Rows from block 0 of the decoder, named by matrix and row number. Rows with one number belong to one channel. Each number is 128 + 24 x the weight over its row's rms, rounded and kept within 0 to 255. All counts start at 0. Numbers have three digits each. After the name is the row's rms in percent of the matrix's.
# convs0: first 3x3 conv (decoder.mid.0.convs.0.weight, 128x128x3x3), inputs 20-29, a 3x3 kernel for each
# convs1: second 3x3 conv (decoder.mid.0.convs.1.weight, 128x128x3x3, transposed), outputs 20-29, a 3x3 kernel for each
convs0.18 099:104107128106117140104094121112133110108089138123127150111113115135157139147165151147127105142153109146153154132128089146102080111137133110121111143112139119117141132153113135189110159126074110130108146119148105123124121103144108134122134122124148153148141141134143126114
convs1.18 099:120137138131106106119114143136103176122140126116127126134123098104120155103173103161109146145100115139104142104100123122124112104084066143135103131110129103148149154136130145139129154144090103155155128128118080126110165094115150086131131117146093142129179144114072137114
convs0.19 073:142121143137146136145115127124140129123093096104138176133175125122144140102133112103092109106136145123123109115143090166142163152158192121132110126117137084112144088169138142151161158191115113109136112101182119128089110097169112103089097146121101108179114142148122152126
convs1.19 082:153147122143100087170094150132132146134111109125127123153147113150146109155093149143173107077093146077148109109093125121130137115108116118128137138115100131125141184153115154145146091132082178093154115131103107104178151076137105133116163114135148171130123170092077114097
convs0.20 106:128061092102097143130107148120083125130113121138155157180163149121134103145111102119106142124117162126108133132164092092146125111150119115122119157146132147076146122139131113120149164136116144114125125106149165147119138109150140137134094164107100146127145121127129128097
convs1.20 110:139152129111140085144132101131135124105166124150120125115145131146121099096158108129152153105102139110149127116141134140133154179152118127089157149123117128166128097127130140145101120106115134136110120098159111150121147113138129141122114150133165123153123164098119131134
convs0.21 081:123175128158099161118105087100164099093132121131152165096098124127134118068110114163117138152148133089129118130110134097122085122091124134125160136103124128147125097098116131131090164177125113107130139123127145151108124130108141130133108115143166139118161145134151119091
convs1.21 105:150132094119160140127142126139121139128124116155130159142105151176150158145112121146140155132107162064114136164159131137101120173142160111142131132108123134120124131144147135114128153129139110127120135138118080137172115135128159133122120143122074147073118134120117140092
convs0.22 112:140116065157139151129116126141139077135169103110154134133147149116097098124119096100155197070098164130130142109126162118100128147089131140115139137126149104131101094107118081111107108153144155134091152109174127134083145134123121092157118135135125135133125121098149135150
convs1.22 115:141111049130102058115139120136113123140104119153129154131121132137190179124070103134072061104163146129078144108116097132112115166150121142097115142140128123140098126129111126106097132129142109120167131119152067122139145108109141114118142121154097137156163123142127170155
convs0.23 075:116188126147130118085090120117133127100167138087154098191188142145149150157130126117133100143127131091107155138143133153118109137140164087164151106120073110143143154086121124126125094150128137164118134145109121151100130107110126129147107165086140109115154102101140124114
convs1.23 082:160118182104104108110125113119127113161141130129124077126127117089123124138161150127138143103179066176098148097077172124145122114109115160111103135155159147108122128130129098085105170151120149123117133105131129148173143149127123165142135064118103120122138151115129111122
convs0.24 122:119143125123138130142138146082129165137140129135129118105143118102127141119119115132147134180146167149149146079065163121098167133142134124132137104135161118113130111113135118113139136105120136119123157120146134103148128138125157113131127124124107134118150088141134122127
convs1.24 122:154092159156110143141109168116143151170095162093147139152116113166104128173097129152125167090155107064104122146103116104148135102187160115133108145097153131119137142141158090146137123136130105146135089177083117117132108139129110154125157113088163099119119140134150146105
convs0.25 089:109097110090160138110146088039167090090130120118099118124130166131139133130132134157145147143139159122123114166132118112084173159138189073103134116100120121121131138148117116137110115085176100117117118163138117145116155124136129080125128144139161105116127127138107138124
convs1.25 102:127114142121095143155157111150095117112108143139117141099137084135143106084136082159065141098138191116125124093116126142150153148110118131140133150143140097163124109147115096157124147126106097142138154109128155094134158144103131124174083149155136091126098130115109131109
convs0.26 123:126130129140108120124099114139119127131125144117167103115099112113116144131118125135101102134106098136113145137141101142180113107110142145117139138130151145108094128110115119114116091123126119139140120088130194150110115143119126164131136089123116115101145105125120117146
convs1.26 112:193147179151157145132169087171091104080178119139084122131185098155059130126144168108150170135117147107121112110073146145127152145141114129082117125162110139138150125114132150147116131145103123120148137123121108133167125095132155202104115147138079152156159153109125123147
convs0.27 077:171106110132128148170111116132101155146056119099105163118105125121128137120117143123158110106142116127112106104121088143133120088081159106086129113092119131107088089097119128101123115147154069113108082147109111096111119109148116077110144134131148113110082124117124099180
convs1.27 099:163087178123083134135143148129103123091115095144088139113133114115149129118115120154113122074140146168103114134124136118101179116126145138099130093128129147123113160147094144130143123133129135121160123142135107128132068124135132148148132121123177167154136187167082151089
convs0.28 099:166198149135208175129143101163110155153099170097094098108150115094172141110134147089118100117142133149131139192152162130100162119141140144109148096144160157082096111137144148140077116113115141154154079114134135143115147130112130110145122138118115132128099109125127118130
convs1.28 110:159135131107093057108090102138106155099084148138146138105140129154095123125135143137166130119078124152095178116123155125176122099108082136140140159128130115104120109119154100156102152116099117129115098133156162065124155176124125073118140080163102132106149145133125119121
convs0.29 158:106141132137100117118183122105155139122129104105159123144155128127120122134141135138128159143123123129137136121126125116134142148118111116141121130081146113148157137124154096132152154127114142108129127161110112111134138106133118165149132116113135109127097143095124126107
convs1.29 121:146121156164136127150103155124145139171098147110154129121126104143108100145135101117110146088176119116133122167124099119077114102095131130134151130123144144110120162136087101108125117112125116134142111111111119126147122138134131164165157150113148124137124133098132090094
convs0.30 112:132115107123131068142165123141112105135150115120142114136106085144140110134154094122142104119145118101137135140146162143142105136158115173121104111175102120119125121146107132165129120133143098110091142170122126148114117118125141151122107129133136134109154146110105151098
convs1.30 103:175112158149127155101114111148140134137143133117146124137091148144117105115160128173141148086158130156154153107110123094113132117074116131129122123146124118134119146140100120131129116097140107135128164147117092139143138117108104138126123139100152084112190179121063088098
convs0.31 107:117094113128154124128140128104169143134144133115147125149113078149157117144131126072078095109113116149160140148106127129105158231105119138154109101159156084137146142163133082123156116094095143145103105172110111137134130135115117107160129161078093094118100136146148095134
convs1.31 118:124096140170130138142155167148145139127110108101136139094081176127111129183148120135115249113119136043124115112158080078167133088155132140130120134130135135127128106156090150114137100131124127125113127140126138131137128117108114126122152126122123181082105176112146168104
convs0.32 112:127120133150102148137101125167112149104115138167072128107105117145136134155161135085119141116127129090164114119124147164132042127135173158120103109129138136109133145137142137109138106111131126134196098102102142135134154133088117139166137137129170157141107105114137124127
convs1.32 101:109116155165138121129141131123152107125112128172116104105134140134151113141123123144109149109150128160095139144129151183141171153149137125139105134151130120169088084157128165112124129132139138086157152136136107125135146142132145118166127107108130153109135156134116093113
convs0.33 094:141132123110117086142130155162125134134148140084137078080094057068060102094101115103117106096057097102041080119141167136119130096103109140151129130139117091110145103100133166111129135086124172157135138138126109078092152128118120128150138111119132075134060119142068040111
convs1.33 108:141172175145123135099141111154130146116118114128108139112142129143167145127139138131190183118125150098129133096131154155160130109184157118142123146095145126117145129112147129138156116128067090132122125151131125117132136150150112109115158127115153115121088103105140138128
convs0.34 105:101126077115119140101119126096121073133129112140149190139138156112131141128177147139118126109102109124170164098110130140138129165094124149109090137127114149177176152135164124106129098102107134151114083047072150221169098113120158153134103113130134136108125091080146090100
convs1.34 108:101107094141145172081137131147112099113148149148132127141127153122115144130166123162119182122138135115167115120146111105131153132134105103107121134163092123127145132134142119131143134135156136118175127135141118140125102130120129126123108145129072136155145121117122120133
convs0.35 069:091124168129117160105092133115126116109130056083125110106127121115103125146117147142127120127135133142112105110123165126121118085121130098133102122110043081119132112134117119130129138139153105082096121107155084080082135098127124117106141107122082143095090120113144114153
convs1.35 085:187107166093066167151138155114088151104124106120118133142144123132141135142114127140128086103147130165098135131107166114130135133112137144108148101103111142118168169112128130141141120143108121126160133118129124135140117117125122145152117164096193172139140098111118135152
convs0.36 082:138119106149121142157105129143130124136115118128128099141113130116147116132112162112101101139164118120124128140114115136155147132110114153133136162116109119104109131104139095129158133131125117123120159069159089181085109130114140119082095149096141144147147169119141162165
convs1.36 097:158159155063147111158131123144128125146124138121124111114159162143132112131070138104146105125108144133141139188112150100112139164121132132127117147105109107139151186129116121106150118114134125098162105086125135140129100100139133133128112134134145128146154058139104131100
convs0.37 139:109112116127153123131132124179174133098117123137102121163163120115097100130140128125164138105121087129124108128116162128088106123125146109137138151091128120107103131193172131092129132117131160179113123101142123098102110123116133164148140090115138241125098092117129116137
convs1.37 100:071093077075073090127095088113123142123105135149170096103120090148126144134051115094005000111086082124074091137129127118119109151142142127127108138131126124114136135129128085115140086140137100129129125169125143139138129123138162085113108123130193173114156166103113121145
convs0.38 072:060146153137157072121129135160098139137137172142107109083062108107091143123109134129095079113081112134109130126186151127165106098120090126147109131149129148097144101092086117117119098127115109139162143084116160139105124121119134148106109133143109129137136132144138146110
convs1.38 074:153115202126097074091164151103121115141161127144103131145125121105150114119152146112119124117161095141127122136071162130129143162133090130115116123137160140151134112101148162128084126131138139095111139140150125116128118149138133162150083158109129128102151096117110104184
convs0.39 103:136142125102071119109137152136143160126138107053159095127150103124132083142135131145168135145107133163162120126112135087142130101142137132146136112145123123104088119135088121134088113169133118125145134164143120097071109122133166115121104121133131158141093061113071104116
convs1.39 116:090118154152171151142158155122124149159105114132147152107106072106127123137129150099061146137140150089056140146117107156124142086139112131117116111117140131144101147093149080126119124143138155166105105119127088101121119125127145133146179126100159171110103113088150150129
convs0.40 096:148142108132147139147134128090125100135131127154125134133157150139122147104127121112155146118101144100117141134156144120114140129115118113111090152109152143129140146137150082113123109097137100063082154143163171105153141108100112153175152126123155156131082118087142149128
convs1.40 101:148146136101134122119095121161143107147118175132101132165149134108122114131180145143183169110121125165132169158134150129136148161131176158114148131123098092130124137132102145124147130121114106120119115138109152134161138173126103080150148124136123111149163141168091126086
convs0.41 083:146108125145110120096144103105149142127101095119120114098092101103136080130132116100106095107132102128125109125123097131127161166146107126113120106124103147153132101149141105173092130153073115129151113128096124109152150126156130141148128146143115125128181172111140148097
convs1.41 095:152162119139158121116144121084122103126128127132134127119107143134128164141140138104113131171117102130149135119108107115131111113120097149109092161149140115108122107134131106120137185105113121158105114133119093130139093158136140146149152101123119147137152130087141140200
convs0.42 101:140147137122139117117151128110133174100117140126142110155143128123111117143127157120140151164129128137140118104131164157131077154163114117134151143125112109129136129139116132125140122143146116095142128162130108119119143140118109139145151092104122097137126130112148144139
convs1.42 105:117149095141125146160133156140107137113112116127124132125139136137155106106112095098106147123117151090094129156142170141158173122123175132132143104086127154150114126122072130119135124123106125139123123113146130135159153127145088151111160136144191151196090101117149205126
convs0.43 077:133105146143191157149122106140106151123137129121164160108144116116124135118147108127122125134129115111089128131144160133106162124105128150135146130131139148152145117101125148136118097128116124148109118137137159144175094073129077090128137136132073089111114131133113114129
convs1.43 087:172136127127091106141125155089143114150123133110115127161091152134124185145061120121169163150092134142129140151153165092152068104154155117143150114145141140079148113175111104114155106154141109132156122126081159093148101134141156115100128103145090142109110144087122148186
convs0.44 077:131125116116128142114098104160163090162155126137098156137119136109125155132091098069086106138151102089140159133122079170141126110148098145145090155128097127172167114089093112109142126130146131132137132181125131128142132124123119131160137088123095105148118149160135143124
convs1.44 076:135112145144145142101138120138120143133184096126106120106153155114148130107127153090126132163124118107123162135114154162115109158129133128146109162135123162115151162103133096094107155130146145110117127109125155137127107084149135196118079119148107145098096121149143155128
convs0.45 110:151134122131115136114107110128184135125092137117119158095062085098111092121145129116142091120081055133100115114124129086084103143102168123114140115126140142103114125149088128098070132141120146163133099119131126139138110155111127150152109144089126076085089089089110118113
convs1.45 106:164179197152155128125192115137100135093126127156089138142126126110112177136168108151127156122153120107077143072112122148126129141129102143109142107167091139149117116096138179160118117112091149135108111132161124100139112121133194135093118177121057145168141101120149114128
convs0.46 104:100094126140138125119110084134164109112145121126151108159166167118108115147149155132136116089122105117079104136108143135141081128120121099168115155136138115076142104156189142127102122121127142153083151121127134152122131107136131162110129135098107129103097087102104114150
convs1.46 100:080119098143152133139114093132133098097144136115140134122179135118121156143121131074127097132112129158090080166112151159138143144100145110109136122146115115161087128122091141129145139137134138146140110172152108151103114132118120151104128124158219171169143154116116172131
convs0.47 104:114153134097167116118158120103120084127157155117158123102095110111107070123142119089071128103061084119085082128072077107103073137102135146099125130123116145197137110112094075113138085080123155085133148158118104155132135127147146105130140147116100083080092070096109119119
convs1.47 125:115146119103128144125149145161124129114140118150097130133113123118130113107145170139146201106113120076122135100142092077157115105136139190145120120117117107131156119155104140182152143128095088153103143130128134126138124106130153149094146131151076121125093066133182149158
convs0.48 068:104141139144145119129128114119098123146104135094115092125124109146121113119113137153100126126150117096115129131139189086160109116079124146085139109130107128085103113118126094122132123141132121133095109090136117110101100135133118079145132154125097117147143136143101167103
convs1.48 090:187135143124080109150121128151121138113093096158113114083137139187156113119127143155171117090093177075133129116093181142105150135127146175118097109081133107155140197149119133128125107147088126088159127144123136092182137114150145107126131137120113146134088155162090134106
convs0.49 110:134132134131134123127059127165106108095103113117173153113091133143105116156129117136106078144017075160145131189149138153108100135155153118120153095124107165108130154132105143097125128127087123133130116094138160155113125122136138109125149116130109146129160097115147126110
convs1.49 112:176160143095148117149176131132134104115140134143108130150131117154152125177172129142127145075161112117073139102114151140114112138114087138134108132123139118163116130123156118146114148115112126132100133087163100151110148104094100163133104135148104104149160156126118105109
convs0.50 119:125095149119126129135145116089160134130079122125117160122143114114117128119134102133128132124174102119126121111148105123132117149125155107116118115214134133036114106146133139125106112142139135118136099138120129151128115124132137132111103158110137106125113134130141115130
convs1.50 111:113152099125121144133138127147103123103158108140102126124134124117078157149153131124131109160048143130149120084115128149158099131118103140121123136146131100155136108120190123113093138106093134131126132124148146112131120116148138129088127120169128142079131149146117178103
convs0.51 080:149157162193162151149176184131118128151105107131166156127176096141158108121145136132118117113138124114120115128156124138142182155113122136111112155138127161123149110151124109124190136113147148118125083113143159126110178105091107093087134126137149128105159155145155100104
convs1.51 087:086116167119095065124089139133126126140102127109139109120151136164166113141090137181115149115104154135135127179133120113130145129123138161130119101133124100112155164127118126118143131117132145113148112147124141132120102135127139069133151123134184141134144100140097116119
convs0.52 109:115133108124096130118167140144087160110186097136117135136137129126135140129124107133158124133166146125120125128086119118158149147084137121153097107114135160172143128127120112169127138092132132132120152100148102134145111148140126172157132113129133144119125132128133103119
convs1.52 107:102136149129166145134108149106178122147094123126148094127131135132113101142125150150114116118115147134146154142124130125127107108122129117123103132126116140122120164131123112101108127126117121095138140153104106126124103136125119138144118143119175169141139193135089082097
convs0.53 145:135139117132120137144116155146117119174117129135125107146101110200106111155115125109110111154113108114110125119104129132158109100115134168092145189130111167116060129117093186126111197107148113141112140155123088148104109142139145129092111147127117088091221102068196118106
convs1.53 108:044075065082095074069094087125090119097147132098111167109137122130147065124148113186098054245135119255176221161155117157123134164147143130124113139115120144121087108110133120116117121139148122152131134122152118110135140119151122125175131108110178163147138114150097051087
convs0.54 101:123104109155113184163099128133070133116095118092147140119095115153133131133112115125127111126199148111154136131079074182165132167125118122104119163105149094090142152142135123143146153163134066138121111107161108133082149136135125121117119137129125159146143185125134132121
convs1.54 108:120113090064120087120141117096103157146113128144126166118140079117148109108109095109152124137115118123150146137146094108132087135142103128109127130131145114118133157126101135115114097153118154126158088128150117110105113109174159099123124102136168124102135113093114127144
convs0.55 074:125169093139134154108155118112118135123101141143116123101096113077145135117144150107122104124135138146142127121142096128133093123147134114118109111138121138118137056059083116141085096137116112102151114090180148088164129114131127102135137124158132159134154133157117140112
convs1.55 094:157162138101105096155115105139121142116127123122128108103135162165124122103139139116170146092108161132131086094133106122109102131110103164094118132142110072130126142141136130137110117131120072147121144176123105131136157151131102110109152143142126164083140131152113097083
convs0.56 075:124095118145189105138125123095115107091114178141127130134142126116115108122131130117147111087136082086080101129127152164104131106114116136115080104163172103093144117142108123124131117096120126127121082111105153124112163120070147091156126125106064071147035128130092091159
convs1.56 087:142133129126112134172122143127095149097119119141077154114152162175152140106096150055205149116104153118081176118117138118117111160145101122141090103114118089125178126150091154126172150143099136114139120119126125119168108145128132160119154123112114133114186116117108174104
convs0.57 101:102093152113120152101101152103093093057180168121153148166139159133082143108115125174179103136110118144140105128086105135129122115145152127127122081152183130123120112106176126129133145116108126120114118148180131118088127113141132130121149133093158141123165146130128123125
convs1.57 098:074132134084117168107140127134100126155183146156124110077159127121193099146134131145064134130153139172097177125156123137141123099128122130119142110164140120136096136136135158108144146128125154121147157122118107132127162139136057171155121130098136133139173146119120097148
convs0.58 092:122095106138108092119139130098162035130157130118115119127167126145161118141126117109086116123134104122113111119115126148079140140116114156141147151165122079066106123098130114143087161111140115121097150171106091104095144129129136079149146143131122104118139173114122159129
convs1.58 098:116141117113100095142132118153116094094181105165091133196120164108144070124126184119102108171121118143154138127120113143113129148104140116116124139105169144168094129112141133093122126135132117139127136093153108145106155128139152132153133116145113094157104119152116130120
convs0.59 075:170116140136169126132125155132120105147083159120136135117162108144140108127100096130101094140172146151148140147112123153131144165170152128114120129099102152163136138143126147132090127103111108108092091189115086123151126113125129105125124097107162124156152128151121162117
convs1.59 086:100142110123117114147175088143090150105106130099109158087169118167144120119141127116140099125093131185114141150120144083136108121120135120091153096138132117121157159138113114156100128143112110117134159111140155107148123078141122117145162113152159139113116122149098155105
convs0.60 111:118118121156099156155099079135136081153122124190094137137122144144131132098104123130106132145199148119107127125123113115151168164106136110134138176092125146122114138148159136109118119111111142127069200136095145136104172088121161096113159072149152100135104132148109130135
convs1.60 103:125171094141124122116120131126146144135115149132097124126128115142149107081116151102189123157058153113176151145142124151138150161110157126143108105105129105103146161125131115153133108137104124132129116175093130096147095144189181112101112154127147128125128106205150120101
convs0.61 094:127076112116119120169178150044116038102140111124188126167173128164189121160156129144144134112158138164168126124134146124124164167153127061124077085131090165173142079153139104127135093124129104107069097139082142163145150096125096135119136171108098094129133157139109138115
convs1.61 110:090156083128147135120106107137122129138119099113102181123105157113122091153134104145164180124099147198156147166129134069125138130111115125131161134136136122110118112141124119094129162088136136117132129126159125147152138096159139147113120129101065081078171155128084132076
convs0.62 075:154113130129116134145142118131137103117140092117111171105105122080105106112085136099087104146150113153145133145141149134189147127133147091094107165139129101119142112103138121112133117104162043143109147102116111148154043083169131110105156126170128091142100107148130109155
convs1.62 079:164084137160103167135099135130109138158107112115130123183146144103130124121119176118183110107115112176113173122121106098108133164118135167105132088124100151111130187151083105151162096144110064116158137169125114118177093126147173153087128114172075139114156135120086160124
convs0.63 075:126124117110104136082133107110142120122131136147160079117109101127102106117110073145135092113146156143140183121158127110151136125162133132129137155124115141123084138110097093172175112172130147133107155089150132104094157091131120147125128128128123115093135128168105134157
convs1.63 083:161117157124118148065145113160110122145173115135107161141118134111150107162175121166060131052166104144121120114121131175121164113096140132099148153132148135144100141117130145095109154105152113150134154119130095166129175111099066168170100144119131097136124147131117116163
convs0.64 135:148153144103111122121108137118094140129150160136098109110104091114123127112153161126103121092125150122153168142155136105126082130129066125154166100131098082127209085134132126133083132090098141123112158129129131114169119129107141154125120090173102108075103082098071117140
convs1.64 104:083085103130082073039070056109149112147139108131126129150116140140149119131111102137082056125109009255235173145126127142158112108124087128133118118124126136097142103139145165143123125123143116139117144133122096116155152128123128115121123119114149165142139123148107099069
convs0.65 076:085119105110104128092073124101118130163169126108128096124139144137125144148133134114098128132125160166168177119112110145086069100128120132086148130158118138127088125100145140116113135108135116141117121134136119163116101148099137128132112155117096133120156140075144112121
convs1.65 081:109177192155201159103158109117124111132166138126157101102113098101136135156143184108105121155153104138125148163093119185151151124106122111148143135119128110146093120098156151147116141148137141144148110159106165094107152152123132167152079135130112156110129134154149119129
convs0.66 065:128142104079136127163145125106125117109085129092070138099085151105102135129111085147109110136143135118150133112136161108128153123139186122120131057058104103112140117129084132142111101156157116098134071095114068107097148121121120126108114126150116122117130118095122138140
convs1.66 081:176126108106101155149123132151102128098091135126141132147133129129138117121142132167133119079126141090131150128091141084122154151112185127116136116094118108129176201129107130134130147121117104132148143120129139093176142098106114142144123146110149154141142118150106122137
convs0.67 109:113157102149129099131146115114135138140105161122118140138095121141148073135147109139137131139136109127111131112104160117122163107156112103115150161050156110189118123117111126138128124185051084145133102151116114120173134136141113096141118155129123130131103177138137081123
convs1.67 100:138098121137095087152085130144143153127079133155118120171123137151126111136126159124187057149062151094122131135129153094142124129127144143148124136064141102111151180136104077118129104120124083123129088180103157112168105109106183125104137130139122153147120104170142132092
convs0.68 086:127130104131126159137140123143127158146085131173104168110116133138132128119142118103129109122184129124132108100152105127151124068137140145135146118114156189099149125125099102112078135090085142115145127112118155148154133151155135100128152127156138111123148155132154095153
convs1.68 118:139132151140134108136143144133118135123146133151146096128149110114127122097129175119168122177097149129133127148146158159140157182157180116140100135142122153113146107134110139121145111122117128099125095156120129122143123120129157107135123128137120165121161114117137119116
convs0.69 099:150123137138091157157090142112126131103141120116137116108087116170150135125138146113121149092093139117117111120175091125122115124138161139118124090140099139140144100095151144160162136099122127132145129089119134140154133124127106125146119141113120151095100110142097119135
convs1.69 100:128187157100118111099161150125132151112169122140135117116145092128137139129162149129117152104153148095148110094137096150111152147100111130118107106132140143132111128106139192127122118116111135113127121154107134104140156116146123161159105121134139109156164144170142096114
convs0.70 082:098106113109174109149121108110133124133126129113104130081100122120125104125134099147096127137125102132086085115150150131085102085098115146101143136136129120134098117107113115096065141111102130112140156111174143128101121163086126136146150109134141155102148111153128153101
convs1.70 104:098127110141108167170148148127114149150124126139118126188120184132135128098118167144101132154117173147127094170160162127129137166158162155142109125064132106132159126119131098161131134121150122149111172105144116161107136117135146125106135132131127120100097128117156158174
convs0.71 106:144112127136116147107099148097094144093135190140072171113092163142115166137111134117113153138132180131118131101106092156109117107115134115116124079134199075102176112128139130131097143108102105086147103152195095068187131118144104143117127111145053115222085146205124148144
convs1.71 104:119130065125135117147111088065162131161139132127153130142110123113149130146137111106122000084103037078137093121150097089157101143163086130147143110148141092137119129138156145122116165151127129134117120147095109143146104136123103114121134124105119140085094125137140103094
convs0.72 107:134102147117140092122162146136103104135130146126092089120112132108126132113117120112140141124138125155160144105117102134121131125101116129115127083069099128208104126109109129122136144126157064134132120175102120069147144098108133095159140087137164129124109125094112117134
convs1.72 096:096110186162084163129106147145130130127105103144113114124158099106149124134133129141112080139101128150102143147109107117139145115099135148121118140092118111139133147146136117162125134102157108119154149163111138110134118145104126108142158115137152170154163166157061105077
convs0.73 106:135147120122135126151145133115184110130099151124095151156115107122133108131201125128125110111156100108153116136119125132134137152125181127093144127104143104168094116119135106140100107126147118097094134150145152122156114130123121106109150127146113133104067116114104153155
convs1.73 099:081086127149117129141118194139121142102107116147136149114106152116124103138131126153149135138043182095167118130150148119134131121091137146171079127094123111115149136144128097152124109139136105115145162162109132091121130121120106081124155144171093102078125161134143103113
convs0.74 078:130101078145157133124143085117159101092177115078131127151182149119145161155159132135129125157101108143129119135147177147138113120153159117087131128131137111135118110127096103164105098099118104103136135136164134129141110099134149131136133131118085120088138146131138104134
convs1.74 091:114108151164123152144113139134154091139182150114104096112096140100148109100100152110074182149208103081118092143125107181084135118120126123147129113149151150138081120116145114129143140117119123150134124124108108147093144170154107159116139110131109136117122122058148122177
convs0.75 106:126145135124110130145117131124080138142106134116161103157095095120129138126123109111120136130096125114108124122123163128142142128119129125148129109114116115102149127104130104108152133143154119154097156066164139129098122101132154122164132134114103110106123134129135121155
convs1.75 097:137140116101179112110085113085122094131109127118152133125158110121121124124178149129112159084170127132171087121113139149119108160138100136146120115138144156137118139121126130125114129136110127098121098139138123139139134086114105152182108164120147146135142090130120159119
convs0.76 136:154113125147127168133117122135135151143085146136105140139134141111091097119123114115098135104105115103110125159111130146119093110110172131101142145139131133108123133132110140099123100106128129123125110131146131139123106167119133174073118150121151143089131081121114144126
convs1.76 115:122151105092134122148112096097134129130115128129134145120114119146083143094159107094102117154097148180160136127135134109136092120125133125122147125150154084146131133099123168107131139136139143123116115107150133152149128132146100131119111145139091155081134193143127137127
convs0.77 085:118168115150141176112139133123137138180143162078099130071072084106096121104134128100144112138150106141137105119137167126143099092122140129147137128081122126141126124099136125132118133156127151137140084146150104124117144133160136073123108128146106112130095112118105107133
convs1.77 094:125130114116106116138102158115113146144107112124128149112089112121169173148116143110140101142072161109140123147129086128140123110131106110147132139083118098116148136157142135151115116130094154117143096138091138101141134103117112121119149144159157157136081090108169154146
convs0.78 078:131104108095123134129059116096125099146162107128093089125190171132145145102131129139144129090162168127120128125093096138131122116171125118123100113125103137158102116117103143094091086122118135118088101162107094130106104145139167115143096137121087070091125165091099090130
convs1.78 096:146137150148160178134094089129175113122154102120118126149162110108137167116092158129164175095132107153103099123116126118131117105166098140106135152150103123124141139104138135106141140137099138169099116109146156144116083152127146145106134111116109157139158119126139132163
convs0.79 076:158137118133105162160143144125064064117190140067080068161126149136121136137150126116139144153121104124108087134174131121178127121130133105147087074132102122090087155159156168135115158141100112121135132078090075115075116140165127163123090118085142154118147145132117116136
convs1.79 086:095131122115107091176145142138105134143105130125116098105167139184145096077121138072141067147121173132105100174138133145104157188092128155115102111131147105161116136107142110136137147129118187092180109141131096119146083130161134157081159092150187146192064097066133144164
convs0.80 075:143132085095137162138121108131135140113121147132137138125058140105094162102103131110117094093095087105115126117119192124150114132141118104162150112101142107133109102083092114117142127139125159135134140098172087116136116120117145156129111138115115146103095109128120079169
convs1.80 075:155153207115133131081134117151116139123116134144099139121159122072155156114164163117158153103153131138110130129103147162117154134147134122131110150137119154104153138097149147144125116149102140121156123129087157098141103167149151164131082127107087165094198111118137089119
convs0.81 117:165097143142147109128082107138133115115109134137134127134100118118115121113151099129108103131080104123114123184136155158204101142127164136111159130156112141106111128128123132109088088114121142167088115096140126148138119131108153125120125117149141164119160123115120131111
convs1.81 112:143127143133120093096159108128146153148099146161135134152147093144120110139153141120125146127121121114159171083085140167090101140117077145125108116096103150144146128122161131123127119130130140086119120171138121120143126135121172136121109107123143163111171147138080073078
convs0.82 106:124105136098121157082130126086077157102119152171131147091091081095093117096109084153150156140131124136139146137167070123126134134101143082108149088118137174124146056101133130132100105111130146094148126110103131140132120123143167146148116125101107124127106111110093078128
convs1.82 101:192139186147134111087130073104149097143158146132130105132134124153159126107154123134146137143108127101134136081113106105139111127130102122159114129134133125144156166121125139122154128112127139132111115117136145093168110150136143127134119101144088156130183135165135118108
convs0.83 069:127140111115142109112096078079183154079137139147118089070076084115118106147134152160134109127121125106130127120097148084123118122164134131111119152118132149127111099145154104141126142118130126083162148121150095107172110161126156096102110114166135157104176141143099143141
convs1.83 078:155150151117122141113128119109129118161167099122112150124095121137114120138123184134069094124187087112143105141114122156106137133141095134123134132149141145150109120111128145114129138128116086144143153116120078151114156130108137178150116127134100097154139152057137109179
convs0.84 089:124110115127121126131116079143079091100180111115142123097115142146086133133108107113112089115133092128087113140114118134103108086109097118146123117120138137109075125150151118156116104161097126155110111143116101137122118104164136141112130142130134113141144146098123145159
convs1.84 105:187114125108120116141158100130102158151108115142156096167120155101096153134121184114170138129139107108140138148132190170127135160167125191119131115101167167101128095156130111117132124126107136108138109135129096145146109146132146148115112133147098177119132148084105113119
convs0.85 078:071127111127111151099139095078133099152069130119189160156131149123138123122102094136187143139188149145172155134118094134145150119179113099124145114118151129133142129151139146095128127105105125077085048167140172113180109155090130060116125120158136121089121150105140137085
convs1.85 088:111133138148113143159125148161112153111129125121130112173171128145092149134120123139212117103064116126180159142137112094112135140106137117144100135118113098128159185131148118159131124108142140131140107135107152103149101139131149145083129140151122157106145132173096132061
convs0.86 102:103099138136135162135134120134107174170067128108155152113118138071109109156124117098094139091111129098074117108172084145133146116157117119137126133112153109112150117125158131085134161139109169127108149090151113125115121122149159150081135095139137190118129160128135134172
convs1.86 110:042135120104165105133149123136055167107111127146143110102140094158145126126139124072137135156131179061137127138104167162114108173118153103143140123118119124115134133139098155136146132130125147122146104140122105128069089112129149179106119142156152179162151070115121145147
convs0.87 072:142162140136103152090063141182112106162093122139133140103168136116158139119150160117119126082136089124126138143146168123084106123109097145121132157117141133127102139124150137126127149118082158125140110121146132140148126118130113140118134113136117159094142150105109111114
convs1.87 086:113163168097145075135116105111118133097161129147116135056139107132150114112155154129160120151057176144117119119137148143152134162127118137141103145154137105127142125116141148112105130142134145080122156118135131136109113128158152103154115075147115123148164091124118089150
convs0.88 073:113108124131087138148189137143130140101133162144096134120124104145137110133114137128115122105086078148118090090146119095063104112152099104134141140109142154140121139154136148151112112116174120100137128132150099151115099144115169137145126127130148153118130130093129125148
convs1.88 078:139088092127118117127118114113110132121157119159143102111095105131153138140181147099094084150177184086110093099119131157164165151118113127185114132110153126155116144077112140127125139092160120096143175132154104112132118141097120084144137139151114128127139103130183095170
convs0.89 124:112146111116116110133119108114151075088194170162121103124072105126127134131123129130141116141092107138162132136149168141138094125116106161179127061158128131146105105119103121139105127122136169138146155139073146141142102140121148140122134132132105147090146058148130138128
convs1.89 106:143138159137107097101107132140132096115109143167119117156101128128133128169151155153064146135181098190121143104146122158108132131129117143116116127136147131142097092124154125129126158106125106127110149142145109134111147168077109150137117119127139162152152178118118086112
convs0.90 103:158133113116144120132133144152107129128155134103117141131083092173121121168116089096041093131037097148144098108088122125129087138132090135153133101130111106158124163103114178098098131122146118124143147128144110132127087162111142158091136130126111147166120130184132122141
convs1.90 109:102151131098143123109113098114156130136115135077097158193107119122091113145141123171149127093167112161181172119107154159122140155120112114108122112111118136113156133115121131166132138154112114138124146124125129148088104158118103165124142150106149113115097144144140115151